python train.py --model="sound classifier" --dataset="synthesized solo parts of chorales (CocoChorales)" --train_examples=39062 --n_mels=64 --hop_length=320 --input="log_mel" --spec_augment=true --win_length=400 --targets=["instrument"] --num_classes=13 --arch="swin" --norm="layernorm" --norm_position="pre" --activation="relu" --mlp_ratio=4 --head_dim=16 --fused_qkv=true --bias="none" --qk_norm=false --parallel_block=false --inner_norm=false --moe="soft" --drop_path=0.15 --num_experts=4 --moe_every=2 --expert_mlp_ratio=0.5 --slots_per_expert=2 --shared_expert=true --patch_size=[4, 4] --conv_stem=false --depths=[3, 6, 6] --widths=[96, 192, 384] --label_smoothing=0.1 --loss="cross_entropy" --residual_init="zero_last" --optimizer="muon" --muon_scale="match_rms_adamw" --lr=0.0028 --momentum=0.95 --nesterov=true --orthogonalizer="polar_express" --adamw_lr_other_params=0.0029 --steps=13700 --batch_size=64 --epochs=22.4 --lr_schedule="cosine" --final_lr_fraction=0 --warmup_steps=1370 --weight_decay=0.1 --adamw_weight_decay_other_params=0
Rows from block 7 of a small sound classifier, named by matrix and row number. Rows with one number within an expert belong to one neuron, the router's apart. Each number is 500 + 25 x the weight over its row's rms, rounded and kept within 0 to 999. All counts start at 0. Numbers have three digits each.
Before each expert's rows are labels from the 100 clips, of 14976, where the router gives the expert most weight on average: "top examples" is what is common among them. Only what is clearly more common there than usual is listed. The data: synthesized solo parts of chorales (CocoChorales). In brackets: how many of the 100.
# router: slot weights (model.blocks.7.mlp.router.weight, 8x192, trained with AdamW), inputs 64-127
# up: expert up (model.blocks.7.mlp.up, 4x96x192), inputs 64-127
# down: expert down (model.blocks.7.mlp.down, 4x192x96, transposed), outputs 64-127

# expert 3
top examples: trombone (74); note D#4 (39); note G#4 (32)
router.6:489512511487503484556541487505507472533489487511510463472508462516530474539495469536499516508494516504519496494517486470494497518553514522449495491496474499475519529543557495518452505532534498
router.7:552534531513486504538546480486531507510487530553497463471462503567498485480555498491495515520480513496502486465466508506525495492524510483520500510509454491448492516552516535557475467514471443
up.31:547498519498473531449495498513526528474506442509481472525526513470497516471505517487486542530511511494504499451509501501527502510505480489507496484511507522569462499473499465506502529503494528
down.31:498471498503489527535459505464498490516534504487498470487500549495501444485514522477513512495510471554479511464550537458548505516527515499488510512482535596490478479522509508507505492471535487
up.32:458519529504461510515478511462496490553536517523491491495515477490525483536494508473507516563478481496507531451477537527494500518476499514512481546499541532483484532519545508521525512495483496
down.32:514514528445519522502501507474521497486488504517498476505503518523496445478512464515546503466524529504487492526499484545507499515510517490544488513480509451495499483541476486463518476505504538
up.33:507481468493522460525500509490484459533505515523491485506459514496480452492452497470487468538554466485459512473477486501503508535471497485483497505526531521494494525539484523490478487470495489
down.33:514519529513461515502531486485477469552516519462476514494513520507498520499487515476501512477435512474508523514490504460489488511504516533471493497507509487521510532467437533534493558557515499
up.34:502483484487465458522513498465488516504459486511457496498485543474475512506517468506491510517532476475538495501487554470565497474516493475496459499517462511517516507467507477495478519523514504
down.34:496517490509496507542514497504537507525477524514470540526505510519471521473478509477506516490494501478466506469465498488482560509490505523485499482520507492526457471481503493492486486530528454
up.35:502509520553532468512546482501510526506494473465481466507498449530521494504540484484519531531495505472474489505527522511448482470504497519497510528501514491513503486466503515531486500493497526
down.35:545460513502517511507419465511468461504451518525497496504524506489520450537524538546538536486450499509512499438500512479525527513472505518496504487495495513490452502515497498502492460537512525
up.36:491489531516513535484500498533536457532490524518505551534541497475470537523517497467497508477485486522488479452513505544510498474506510537484537503506487485496465510528496474551547489486510507
down.36:486454490525507460521482494467511542486531479521526457513509450518517463519493499481525455470478546524461511549491459468487490471497508503504526530528483510516502525483471496507514504504511502
up.37:511509466498479486511460476510500502494479539510491532446541508507493492525444522473506502485512470474519467494495503526474515501466505574495466472493490462501502471525486513490484485529480491
down.37:511494490522574539515528488533489521459455482500469511498485497484549480508475473523532477495516499479497498502509465503487441503509486480493518511564501510512519509543505483463530504504493465
up.38:485522497507485517513537496490507486444498484488512538523480520496525502498517552520501482526471513496529504486536537492486489511465496462487496456501514446474480504492550519531466509460528481
down.38:471516510496508481498496496492499464507501488490530468492513511493532498482562492528465466473489534493493512540491524486468476498494517509544481512477485510492505517478518508512546521537523489
up.39:535519476522472530528473508496520478517546479487509521490491510508555471474482503486509507589486487498485534522492471505488481488510503499522470499507533461478456489473483464539535467516500501
down.39:459513487498509493451506524483494508494518471469513490492491521524474505531499510506488523495510548519505530447516490537534508497488513519501504512542485506467545513494513503481517483489517475
up.40:462463470517510487546478530516510508494511546503490511514463472465515529528458492466494490505469464449502481518516482478487520502480529492503476481534520478500513476487566498518479524513502506
down.40:560532492504508490461536503471493547480519528492497520458520526506523467487504502525481533488486508521507523512540505526498499483509480529499515490547487464509472497469480466509500463543470514
up.41:504531502489505527475447484538501514532540499481478565520488511465532491505521571445491480520509482506482505507542511515505460516498503463482511526522483535521532514512512502473476502475517458
down.41:526458503518475482566451522497494491507473467524512482525512453535496497525483492466475492510512472548527498495484505519486522523520461488506506528484527478543487508502519540505494465477525517
up.42:478482462497508548491488529526482473475477490503516479492490485536534514516496492488487483467498504494481490469504470488543493552487558503502513516480499506496485489496535465450512531484476518
down.42:458462500559530484505506488495490503528529472482494501517525496488475513493482548535475525502513521512472492486500470517494496529518470510477517539503445501471545513515526503489523472480508500
up.43:480503496539540478510521518540498494509505510458492533483455453513523479484475476467531521478549501484511498489506508474490510477476525459467538558498464489503444446473501477519507498482526540
down.43:504504524536502531497506490502515499477452519475521533517536496520505490507502491496498454478517481517460477532473508484469453503480498492496471497482549483486530512504523526474504524504456533
up.44:477506515506496546534543465493514545484506500539529518480515511438511494501523494478507522490485517546479519520505498515560475492495500476456529501499531516424500491483466499487516488466497518
down.44:513492504457467520488479488488531473530496517470528491454489482547504518500517543491488526569543489497553526525507515493443521511498473488523479480495482484503521528501462495496498450494477519
up.45:504494489533530514528477501442505521489532469487468513474534493520486469472514475476514468490504560476528511498513510544502486536461473461514491508489470493519511534515473494472470568483500558
down.45:502482494564483502519532521494533512476523453509465500528497525470492531529476523500549499472492483487499489478507496538517510531483508513501489497558455482477489477521524494476525519518515490
up.46:479476495544526515503496510504497523542499516484546490493492467462525475505480491495506509487506467527523516480491466455483489504493499512503526514508501487498538518498473514558541545491476562
down.46:447506562506492529469490472532478511496484505506522503512493510526476467504461554438466492475533475523484529510504510469508484517502511495492486508497458472524496564554493504473492517440479445
up.47:483492494476463496509481521516494490502495533508490476476522518476504543507474514510472490478498525486521445514496491534486494488480507546477473508507517437495484496498516500538463493511476546
down.47:487495513534537491502523507491487512512509533494500478520485525516481502505502493503496540481467501504494502501490513485510493488531511511518501437525468469492481492465463504542502496494505499
up.48:512476501521533510435497484455511428482476500548505455500529482501439521513524488491505514490487490501501506490515469488489512504514503478505507527500512527523476489517498552455480501447454525
down.48:490526504513463499562496520484489464543467536484512525533516509530524473507504526546502448487469512480484504492466515512453480482466493507533517479502546533499526446529470482499489506571503484
up.49:474537469487506476531525479504496472488480519462503497495497446492486535532503518527504512479520480502491501506538478493453507472489512511448506505535517550477545533515479502484492476541481520
down.49:539476500524492553518495508477467477503502473548469452498509532465518466487472497530453444496454525521498511495503508527459501498489515468509513500495521469480529466493482523469525528463529512
up.50:501483505475520504460492495502514455495485520489502509517496496503530500554470538522462452505510514479479505445482526477498485480497541522524474515505493525495467498537550530493453479499490442
down.50:526491532464477478503509510500459497461488464541480520505513502506529525471471445473506496463522498542529487544515496485487505533534445487518513457490524506518572499494474523546494526488499483
up.51:534476531528490494514497494474510493474497519476536493513492513507501469473487495513514511497480511551505510498526534479527534496443460490495513517491521526480503498494453477486516500496537533
down.51:486489496485527569459471477533515519457479484471531487515530493537457537486497486448476522507468522536548531501508501474498490485542483498493497473428504511480532498467514531476506481491480510
up.52:506493490455534515502462523454502514494515522508487447504511486458483464540499512528522482518522511496543484494510554513463520448469497526480490485497490505493493464514476492490485485507535532
down.52:509482486478445510535502549480487483471509526487498518447489515489505552490481493517503511498507516477496490500500493485545553483506503471510500479511499469503552540506480483530523492568497536

# expert 0
top examples: violin (90); note E5 (72); note D#5 (50)
router.0:524504490553514510546519496523521464463459475505505507493530487534494536501501521467493508521488506500489509502484507453463514499521516515505530510519493509490525481539478520525467489491501474
router.1:530519531537539502537495515548492449500476480494545454499536481509477496501461493498525507523454510493493516520473490458513518468527503511482484547508478516463513485556484498498489517483490488
up.31:511532493485467499478512500514541533508502559517537544502547542466480450505530478530508489523455517511502513507522504503533530503517452494498498499476479531492492491497470509476543534514505507
down.31:502470519507453518523504519517510474477469501480520518498447503547511490502568505518506504501490475497545514470479526559495539477498477477503527529542539502516496473468494505510500444552509520
up.32:568488516519454492469487487502513493501491506483486513487467494500515446495486514499487473513520491534512499480538455529474500491553476456553483499512516530514537461505513484489517519503534535
down.32:492481513497493470540527513514509551483480512472531521528506513595510490545514518525499506503458519487493491496513487522525527475448466489518502516560485493516454501509481499487502496490524485
up.33:502499485539495505503560496477432463449520494426537487482492520496494529452510467524525506500476523480529497506553460482487531496515476507486539525511477528496541551514494512521468533499500537
down.33:520497525524502477529482480481518486495481512427483459493497517509472523473545488486521532491482499502500511533495489487484460473502517512502506522515500511492519487492482527493464510516490534
up.34:524539493512488503524547520490530532494463509485457468503563503459455507493521498511495494514530490477506486471547530522495483483494498501479511506505491513446478501543438478510516499516453489
down.34:527452493517529509496472470516528496455523485546527514513515486461526440482496486495479488540491533479465523499521512484429482501447436522493507474523519521527525499487511521568534508434549485
up.35:496516513522454499532499517525501455477490483461453488511470506524489518511505508516501508526540497500487486453531503504438493473505522490503474464537521508500458473545499524566517430537498488
down.35:502462467496542552482500474487498507496519545548496510508475495509504494513482494527526529511489539482505522498459520527458509454483514488512533457500524450482494494488546461484413479469506470
up.36:486490473516505541516517529517529502524526472473457493469486492494516512517475478455504491498466499499503490514455539495471507483500491503539454503468486500473470527448549532494512513514508493
down.36:502501442503462475562532505450496511503499470501521553478466468538473525498515541425511506504475502489497514528571493496488482502547521493468489537502530512467534528502506492466513503519538494
up.37:500518520547539520492524506510511522524450486482427487516510483491495486473497518487457489522488523503521491531491528498449485503454493539455501530572533478544515463437494504522501515479509563
down.37:525455507504434521486482538519541503534488505535470489526520537526485506512472544481489491523513513534478472501482474462530521532489496491507491531500484499539524512532495489508509499502501452
up.38:512519517469497482500469483508443498493489505459493512504548508517525485498509530511526499499514506489499517504498478458453476497496491431467514478490540497528503544494520512500514530528525550
down.38:533486472564439497506489484503513479534468474519473519496486495556479487518530486493474461520526485465536466496518484516555492509489537510506495494482474494513515474455501458507525518470491486
up.39:467454476510510485484455489520522488483499505555496511492527506461478502464477502472489542489526476557495524465490488559491493529509483499550461491510498453479512485514471512514531469466491490
down.39:536531504530471542443499491466463463452496507538496496500511529476500583511499501473490452523502523513480494458547479500506483557507488480518514500499491446471457520526507506495473458456497513
up.40:527442514464498451491518489418538502517482469503522506493481478521511537439498481499498497508531503499480501485504491516505549481490492537512523464488522481532476528481510493489487485521507508
down.40:489526513527447522467481496550504491496496484485541494527463481531503471484507482518493494485497488543432490525500491510521511481482480543524524503490507509488501503438477482519544491471479546
up.41:507509529482482537468524471475528509487489498443501409470530498517553523482490472522483529501516492495514483505511488528474471504516477515496479509479524504557506499478520514516486466519463501
down.41:463491516481566483512498526484476481503470532511481493487513514510477480510519530531488510528457512449499501465500474468469509467498462527515466551463488488479468549511488488500517534457497530
up.42:540485490503517426509480469465547502476493507474521509493467500557462491497503496516488523469475517500500520487549504496472532488527480478477519517492501497493531520479514510485593512507517569
down.42:559467525527463541440492490517482491521440498498530467495487517510534512507491487485542508521522469539548535521464492525484475480500495483523472515508480503519507487461486490468483472507515532
up.43:488497502496485510494471530508496531548458498497484539495446510529512500488549513452528511492529444516477496516524490492547478517539495440516525477513511548495538466501509521489489503537457500
down.43:556480492453514491493479513509544497491506531507503537548521469480482452504484505554537501521527491481516549500502506502448520514508495504478514511468526482514485480514479494467547482442509482
up.44:501492498523491458505452503506490550501449479463507493505550514505493486501488489485517471478501468482501507493533478442450459544501474516501510504475496504495463465472483508519507485500473501
down.44:500510507522517483502466533518521488498516531504479513522520488498497502538475510457463499550553511458496527488505550487485524449529468552487468498554519489515469497515501516505522492470488538
up.45:497478538525451497500516530446481536481473497476487495513544486465474483511469479496504464540479482535505502549499532510466552483485475483503451501512520568534425499476509522537472496530528485
down.45:532497492513469511448494498479504504559487550437549502475496515523523473520472504495494528469487497462524569503432563454484532487492514496485490535481503554476512480526481466543516485490490525
up.46:471514487486535437470452455469500467508521507520532515492513494522503514487501549499485499488539516483448530487530489548529493500517512462500509500538521508529484505518486498471497520462525525
down.46:518499504536499504472519485516544491508525535519540541475504498466534510498522478499507474552520471513518550555494517505423490477478486496509511486461471515486522512552480505492514519492501514
up.47:477526515493499484527502473556472517514522488482511464515443521499467500494518483509500513575545508450517520499444479520509470479500490472488460540479511503478488517463531536498525533479512472
down.47:478506480518502538528509505463519512451502486464542487528487508496481522530506488478527497493508501523507501485510489504473533505508497487464491489510495486452542494552503478445501461513522507
up.48:484480471503477489466475493519438573510451510522461496518451495492496443501472495495497554543519487525523478484497479505490476501513489480539496501499503507524497476476501495541535498489541511
down.48:538469521526472485497474497472553479498540543539549508485527467461489527520544488476506495505507506533496534514507503513493466475472467456526480487475513434496530484493510483515551493440500491
up.49:463496474479427507463478519529505494494551537498495536483497481489495541513530497532517468539455503477483477498566518518511503512489483498505547500528507524556474501518466538499525465527504557
down.49:507504499496485504582530464486445487564508492443492522529520505520494481528524482535512478487532504440476485494481528488466520487463515483513475514475491498524492491527520482495480479506495479
up.50:488493491559467495462528494509485450522498505479485473492500483475529505459470522473493516479518515494507524509464534512491481485508453523511472507467516480478524523460571492516505520526499498
down.50:509497489473517472479522501466479482492462458476508502480490550508479558513508538519486476481532540534517537520499477508479514483538485481511521509491532493531457486504464484510489491510513560
up.51:483515507492519539504521448441489463515485485528488501455523476515556496469494522491517480508505504505476474494506540514497518491492472526484513489481484470469475440496489494433496503526536543
down.51:457508465518478514470511477524497515498535504541536474494520486483503477509486473526528483473489494493485475494507463490497540548475501510517481508480520572477516495494512496483515524470485497
up.52:507539534503503511489494479498468502524532435424555491505523500473477443506489509539485513510524516502519527515488472526427444511517506496538476456494513473522534459468489425447532472497496462
down.52:457482501497485463455513504505449546513528545508499488450496490493490550516458498502496515500554488490516486458515480523528536529473483536500504465505523513477492511498479474525516507521488511

# expert 1
top examples: oboe (90); note C5 (89); note C#5 (31); note B4 (25)
router.2:526524518501460497513509498524507420459542453506543488482511483491497483531500465504538515528503494531480501512517459469512478506499492545475514516476487495465528520523471518518491484536542548
router.3:496494532478469525503531476477470486499522438500556485504480505480485454542473459485505535564541536523493501508482447472489482508500517494522489495500499492495470522496499496485505480497509523
up.31:493482477483493546522501496489484462436453505499481496466483494491504483484558534508518474504507458495494519468535473481451503507488469498477546479511559514516513518494549521445488512508502512
down.31:487471457487484526516492478480498554462464504450489440515471519481508474477508466520482549488536521532503499484469522485484535477507490528543492499514532510478513504486489498513482542469481500
up.32:535510506510522513487518486564473549499496462510496527514537492494466454511508519495474497497549501496504479528556516487509479532507508488455516533485499482524544467473507443521503479510484483
down.32:508503526485512549468509536504485472492528526466515519515512523481517552517488476507501512475542474498488520506539496486538506521518467492464527519536475517520519491513466515459494523527509485
up.33:453478538528512529518503482485485513468433559481504494464529481507506499505479479507499508476492499529527512494508514532491490493512488531465520480496538486495509521510531526505504506501501522
down.33:519479509472543508535504530501512507504513512501535484516488480501471453552491495487511515473487523510540479461464486495473527507518485550461478479547518509514531484502530444483509515489472445
up.34:493479517491504488450503501489498456461500494506472488502517496484476498504494481500500481515530522535512515506489515507526492518506482521535519515477457490454480472496494515513523532524498448
down.34:537475466496516475505507496487501509550472518457495489530498457482448491491526481492517520468471512516522526476439496473480543436498458514502498503519491557499509506519518506504465512517505527
up.35:529458487481529499487458504500506498502523476482463489493493496511534474497514476502517541505496501492502526545515500557527507495506461482480510479515538474557502528493504515511548511462453507
down.35:458514515504508497505497504494500485484538490496445476480495505507526503483516516518491481499525473438473497539477466462474507505494510515519526463496501490527487479475475507477492520515509491
up.36:509507483497515490439488485544481486535488504486492499455545503507563509488481494482507461450526518480516493493521485516435419518500518533501478474486497473445498489513504506488501505505504475
down.36:499463480477460526517494480463510470489499518489533527550460499474509498488528521440451475498500452528472509500535511487519533471476497503492482519565475520512506490512524484537527476457507458
up.37:530502485544502497497488502514537475469501525484469505506524478475492486523474503493522509512494441484490482477478505484537527466500478509491484522458535540519496500520486515537513522511468517
down.37:504520475513462509513548491514494524487473478439455504509549501507506555485530495493484474506531486495529466535480500503501516553539541520468511519515526516504469449455497490530520514483522499
up.38:521493451467492486509504503522504523535494487467488516510454493489478469435489501514528528420493439446509496486468514498452546468483505469515484524502489529526461484487533501528552497510554497
down.38:488485481513503531469443488507490553517514495489473506515506486511531527546545542480461453520478527515523484509491493516481484490517464525515514473476486485520510514506554501483489468487486495
up.39:470542520480478473463460510548533576493452473492496477507519493492471521517525490478494462485553499502472496499493509539529515481503491539504491488501532503540505509488491484477462483517498520
down.39:510511468474511489511525509492492493491506497534509502515473483476532523503479495497469520482535486503474516483481504533510545527522544460506534491533499535464481454446522471529519496430479503
up.40:521471513518536528538493465502502491521502559497511467538490485512463506469471480510489512544518533511496464488470489495473513484519490525492494522537501534477531508519504496482479447521485545
down.40:510446489537481493576500532506543524528461498473514520549501523542516477517472494463490504465458512482523498504516511471454477462565476508476504490478478509511539506489522481485539474500525490
up.41:498496500523524525498515482507495529532526478480484506528488435494455525502506523469505520516497508516462488496520449505491509517512488454478504524525517503492507564468517493502454495488507497
down.41:476487515505572466530511470484529489468471522483505492496537503486484485474462511498534500522521487478491496476442481494505525499501505518525478507485519457479453524473494465533508502495501504
up.42:530467526507471509511458508462489498510459487479522533511523518477487501511505524470489472549535500516507450501500475470505482489480517520471480463528555534513573535487497502563523469539525495
down.42:497466498498507514526471538534507536517505521446563501515497541475469519479475444500531471490483488479528501455502549485484592519468490500514519509527464529507503528485505480471476463522522482
up.43:462504507522477498525495474542512525491519497457504486527496533504476489493491483496520511515516556494504511486481497470532503440524455486478474496507527490530530487499512488528518569520473553
down.43:484519501447516504524517514516483479450543503522503466511517525541534513503491486502546523525540474491457493538489495521490490537484521489499512488444485513491465491508472468471521512472503466
up.44:468548504493495503556511554522547503485484485506493495507513488454524542504503477520512508525499502503482506520474497484502512505485536533511521533441485485459486494489497477516483490537518514
down.44:532518512545496466510460529514490544532523529475490490499540522493498498508469543538486480432510474480496454453540521488528500483497485512495473478470515516489536452531513471527516483484522493
up.45:539535503517504528534509523531526467491502541535493454511486549533477499532510514521484467515504505513476495450487477524484510518487509507525480503505493493466494481512496503506498496547503469
down.45:501512508528467488469480503532542507486525493522475491490544490487493505556539506468478451486514493495493450493484528490523469499497530499487506528500533487494497467500477515488477449520475551
up.46:519536526497499541532494485474451502528519496542499534484560501485496504476455478478488492514517494518501463508463516505542467499483495505481467493502504471488513497549557429479479472519539452
down.46:546486503492473520501452494487468487494570481517478525547549486490514470546487502524551499542492524534505513476527509491504472509517484472492486560553502465497556492535482504463534464502509512
up.47:474454499491455475511503492485483505502498492493481491464488518490507504504462446492503450528423481514510545508519468489496490512471519485500445483499506473518455495487502532542522545516526502
down.47:533495439494510524483442504516512476520506552484476523499517492465534551474478511459442528510506474501476490469478482501518512481466483528513486503533514469509444466493508487504518487495462450
up.48:505507488495539502479528519546522487520519561480519515500488519503540489473466497490466543480534488516491527484524523497478576523489524507499501518546519480509532484494521478486509495457508490
down.48:495518539484495516486506534507523499473489444513503467515504486511496528525495458499485524508486527543424486497498478509524514496484538461505506516477513484460499495463498460492471510512520456
up.49:490448511509538498500535509532487549473446459505512514493469520448473482481479485512512520495479505515523529541510490529487566524501496504455519509504482518515544445457498494517528479501527516
down.49:523499482446484480508479501486480474533471496477536480506514500533526484462452493494507503486525532484495487493536519467540478502472513512499499503531510492527522520516490530455472480508484482
up.50:474523464512477494518505524488517528467522510544515532493464500508488482480494514535487530494493487450488507464530489524519524499469496539484528475543520460557536511492512508509535485526525439
down.50:503494520451527516465476523558517509478454536502507551483491485526503487493505485485484526497501520476531472513520456504500526474477510490516495511519522510512443450501540511521465469487503440
up.51:503511510512523512488505477498523511532469474538483501524524479497495493523448534515475480502489576535509482506510495474481481512505535553521505520522488490488502561512482518476455483504501484
down.51:474477472513502511503479509459566504484447547508513508497497460517484473457524486476509548477542515508490496480535526498554537428518472509537457482508511502497517457485533517509531516461478507
up.52:513518509454482517483509545488498510511463475514528587543441477539518488512474521491496507482475482485494528512488488468494493509489521526508516473520536481478531505511514457516483479514509433
down.52:497524491505485515513532499522535483469544486511495494441462538557470489489517467552502524522507469472508517494455499560453551517514503504516505471529471522495488476483481501526516475523518502

# expert 2
top examples: horn (55); note A4 (28); trumpet (26)
router.4:533529533487498482522492463491504483476536547548495482501556521463546508504482517494471468537525506491505505474499515462478503513490485485487463511520496510462473483511476494515516491495510480
router.5:538497540481528544501479471514483509476500511540505464521529494491544474480447512509510485526479522513532538494489493492439469537481518508515526484487456478471516491505476505496516517502496497
up.0:501515505512453476511516485468448462493489539530510526506534497480524534481524463510528511508509496484491542504500485516517570476473471557500519518502499557548448469527499544500525482491533474
down.0:513498465459522522555509504532523503457506452508467518443484493503521468499515501513558508514486500504468536501530482509509466508521504512509531488500535480465443519525496512507472512492477479
up.1:545483468515538515512544510473502514492490464538465476533548537489482533469478489478516481485520475474513505524508469524506505521520475514484517475505531521496450497476536459496466482500492479
down.1:489485522475505510524515451535523517503517506472521524534510476506494490511494509487505512513508510468453491494501499542546461518528516503495521482513531507546559503464517499517543482516521520
up.2:457477500491493458482478507508519463513550475506473518471520454447500492515483489499496526532536511478499514516503506496508509507509499495474539516498536467515551506533500459498480514507539485
down.2:523510517527486499477513538455476539495529477489490486500504486501532494464509494489525470444515517507487520514511525511483490493474441525461476475455532544469485535511480514471545491502508510
up.3:546502465478535477538500504512515504473528451547514512528483488461481484489511485465515502463516492483506491505478513505508514499466552516485557483506513466493479461513515485452478487493483519
down.3:458555483472505514531474483468513515513472482423533493548498492497450524541520459485486506486501533481446515495514510514467473503524537500510508513496517516494521524524513438515512526535475481
up.4:475520524523455495541476514522534535561487499531506471533548505484491528512529515463510487483499524521490479483523525497539451492477504531477495454516454485506462528516481501530468507532471517
down.4:483476487524523507449462483521504438514497488486515450506466500482468530500512535501475512495488483501499486495468522494501519490501527496503467513516516546501504502461493469475489539485507536
up.5:534493501503534487514503509521489515520446480457524477508546485528494486497478521470473496526525525475485504505497517512468514502509541520467514514508504476468496476496520486467431459453483493
down.5:481513520535536516511466513496562492472463539512549495491483498489480537503533537454506488468490518492484507494467527511502518467496523480511518496482524471476521534534474543467515506517500491
up.6:491473493502519510485480499518493489502540500503467517496492488554587475503531517538477502493486460506457501437513520501524470475497509502510494474498544523454480519496526521519489514523496504
down.6:512487505465457488524540472499552490450507458527501545490492530527514545514513496561513512478516443514455501517514492537521496464496501504489502523483509494503514473555484502495546496523507493
up.7:487533498518540481492537566480514459483479509472532489491511452493466481520529490492506519548503479515490500525516486485492523512507508461457495497479491515470474437535511484524503486496470486
down.7:466480487518496473565537475494562506484503531500483463482510510490499515517501536507546504464529552458516515525500512509522500492540480509500499467451488493430512515524487472489551500514492471
up.8:464468442499455444539485553469449522481493515492522490467532495486468486504513518463466502521501497504491477479516507490518490518506484500513498463522487561509469498520462483519475493520508493
down.8:532499486560468518494489508497471510483530497523478509513515461506533448501485528560494462490534461464495535446479491510515545493509475502489503516502499537497500480499496483523491455524503483
up.9:463442515484489503474499506484464500505538523525479498508506525498528503498505465540529465558513469473499476531527505460485534477502482507522533483487504526508518512476507507471490517498495521
down.9:513479520480469518511488491479498490484496494472484493490508492514508432538513487497502489512461511531549489539464477458509516501485453501519519501489544473543529506548512515500490520510521516
up.10:542464488552492484477480503507500536443510491479530492513490520525462477468493480501529522486473458513505447478485468518491512491494501513467512487499522506541495519529469507483473523535513516
down.10:460541531502498507457534506481548500558507531519514478497499510495486531513520524475516458483508488467484481478518499496519488487520485530493517484487491520498511516497493465500433466520481535
up.11:500477514431509525535491500503475518508508512469503510452489490461516481530483523518501504544483554498486497465519495489491535510490514468499531487495523540519475499523557519443494504481497464
down.11:504463526492516511481491495505506471526534436543473486527530518491459439524477471513491483535494505515501487518494508510519480543482502501477471490527484519525515491498498489506533489436533497
up.12:508509516531486504480491468505497531530477506553507502519500519488512490509466564516520494503476525469514488525459489481517494453521489500525488493510469495503482485505498479516531511491534506
down.12:517528535477474474514533528516497469434533491508536499492519518539508548486532453492499497511500453463485499529522497493512539505490486517500533547526541548492502482495540476503497491537496550
up.13:477507504548487462514562520444516507506497474490566569553466471506465484502502505529500516465486536467498509497517490514475533489469511478512536496520539517546524534517516496507517490488536474
down.13:492527469506487490485531497541512511505489479531509455486495506467535522526515499480523471512448480521462479533578506511487466497486512471490489513523546517454454493506492476502514518515479507
up.14:449487483456511504523513494530515507465526511473491558476458477483503505510562493508520501474508516522502491521510504548521498519512478476448485529505511540545449523461506514493526474497469530
down.14:512506514490489460448492456487457522501483468481442508530509497492480475471503482479480523516453515495529509515550520512501498526543457495509522490532517507490527487547513496511477521496499484
up.15:515483524508490551503518495509496567520520529513467470476473523504551498475491525474501479521502498445520518491473459489453465490501522497514491503516510442490450490556491481523527502532461478
down.15:517476502504554532470466482498532533524515551494438540509502491455482468494498494530496509534518506486528514519462489514501485540488474489512505538486484503486503505485493493464501464508511564
up.16:525481496516536497481491464520490509467546530533504489496512474530471497463488505503504493548462506517496535477509496473516517488467514515516442528526492448489487544509517517529515593500458515
down.16:493475535464486532462453504508503519515475514470518481548519509499504524513467494517474504508485468528536542480506508501462467495519492543515491511570470500460544452476492506506513555506513512
up.17:480510488490499513530489491524503510527536483496509517480467484502487500540483509485507476510550465474499530479540514517513482471529503449523498512519462506461508488483513506530485563524485511
down.17:484539471527527542521529490479463474516516471489474498521474474481479464499471488541469517489508518480528470485450473479487513510463481525474506535519466529509502524503480496504509483499502488
up.18:518504485556507525548501490523459528525512511511493464533477492512473479528491498525527449513454525483528513485464524514482461521479499499485501522494514516535469534509538482545518466497501504
down.18:504508557479502477496466536502502481507503495484484504486487480526495475468467499505477485496529499480484500480491498475444503497483506488524491464545519501513524478510513488477489514485531496
up.19:509494502535530546528494468495475522518498475482495488506531498460556479521520536481508463515464563486459528474476508453477483501494523464452487517501514495490483487531507462472443495498502504
down.19:535500486469499503491518465521535495483500511549559494516498479503520499530513465433496509471491518493487494517533459495492496496478516473483521501456485506497484485498500456528575486494516495
up.20:513482525521508548472479502473512482532517526509502508527496529511580503467505490533508530514473482514465507469522520473512526514506475523491496498483526452488480502492505481504522523512473451
down.20:562471506491481507531504483494490476456528444526496500504516529523464537506484491486428526484517533483500529456470495546466518502502555536460512489518453503469520454497491500499499499529488508
up.21:493482501522493503477517514448500520569512481508467510493510451553504540504538490514469511565500490526477504466518514517500443497508500529513485490472511501492522439482566502509514491464506502
down.21:512491488449534545470514496504502470523524506518510520479499529469514482494508456476548473474522519534476507496467467491435506535474501461498534497547544480548469489508520473495457482476478431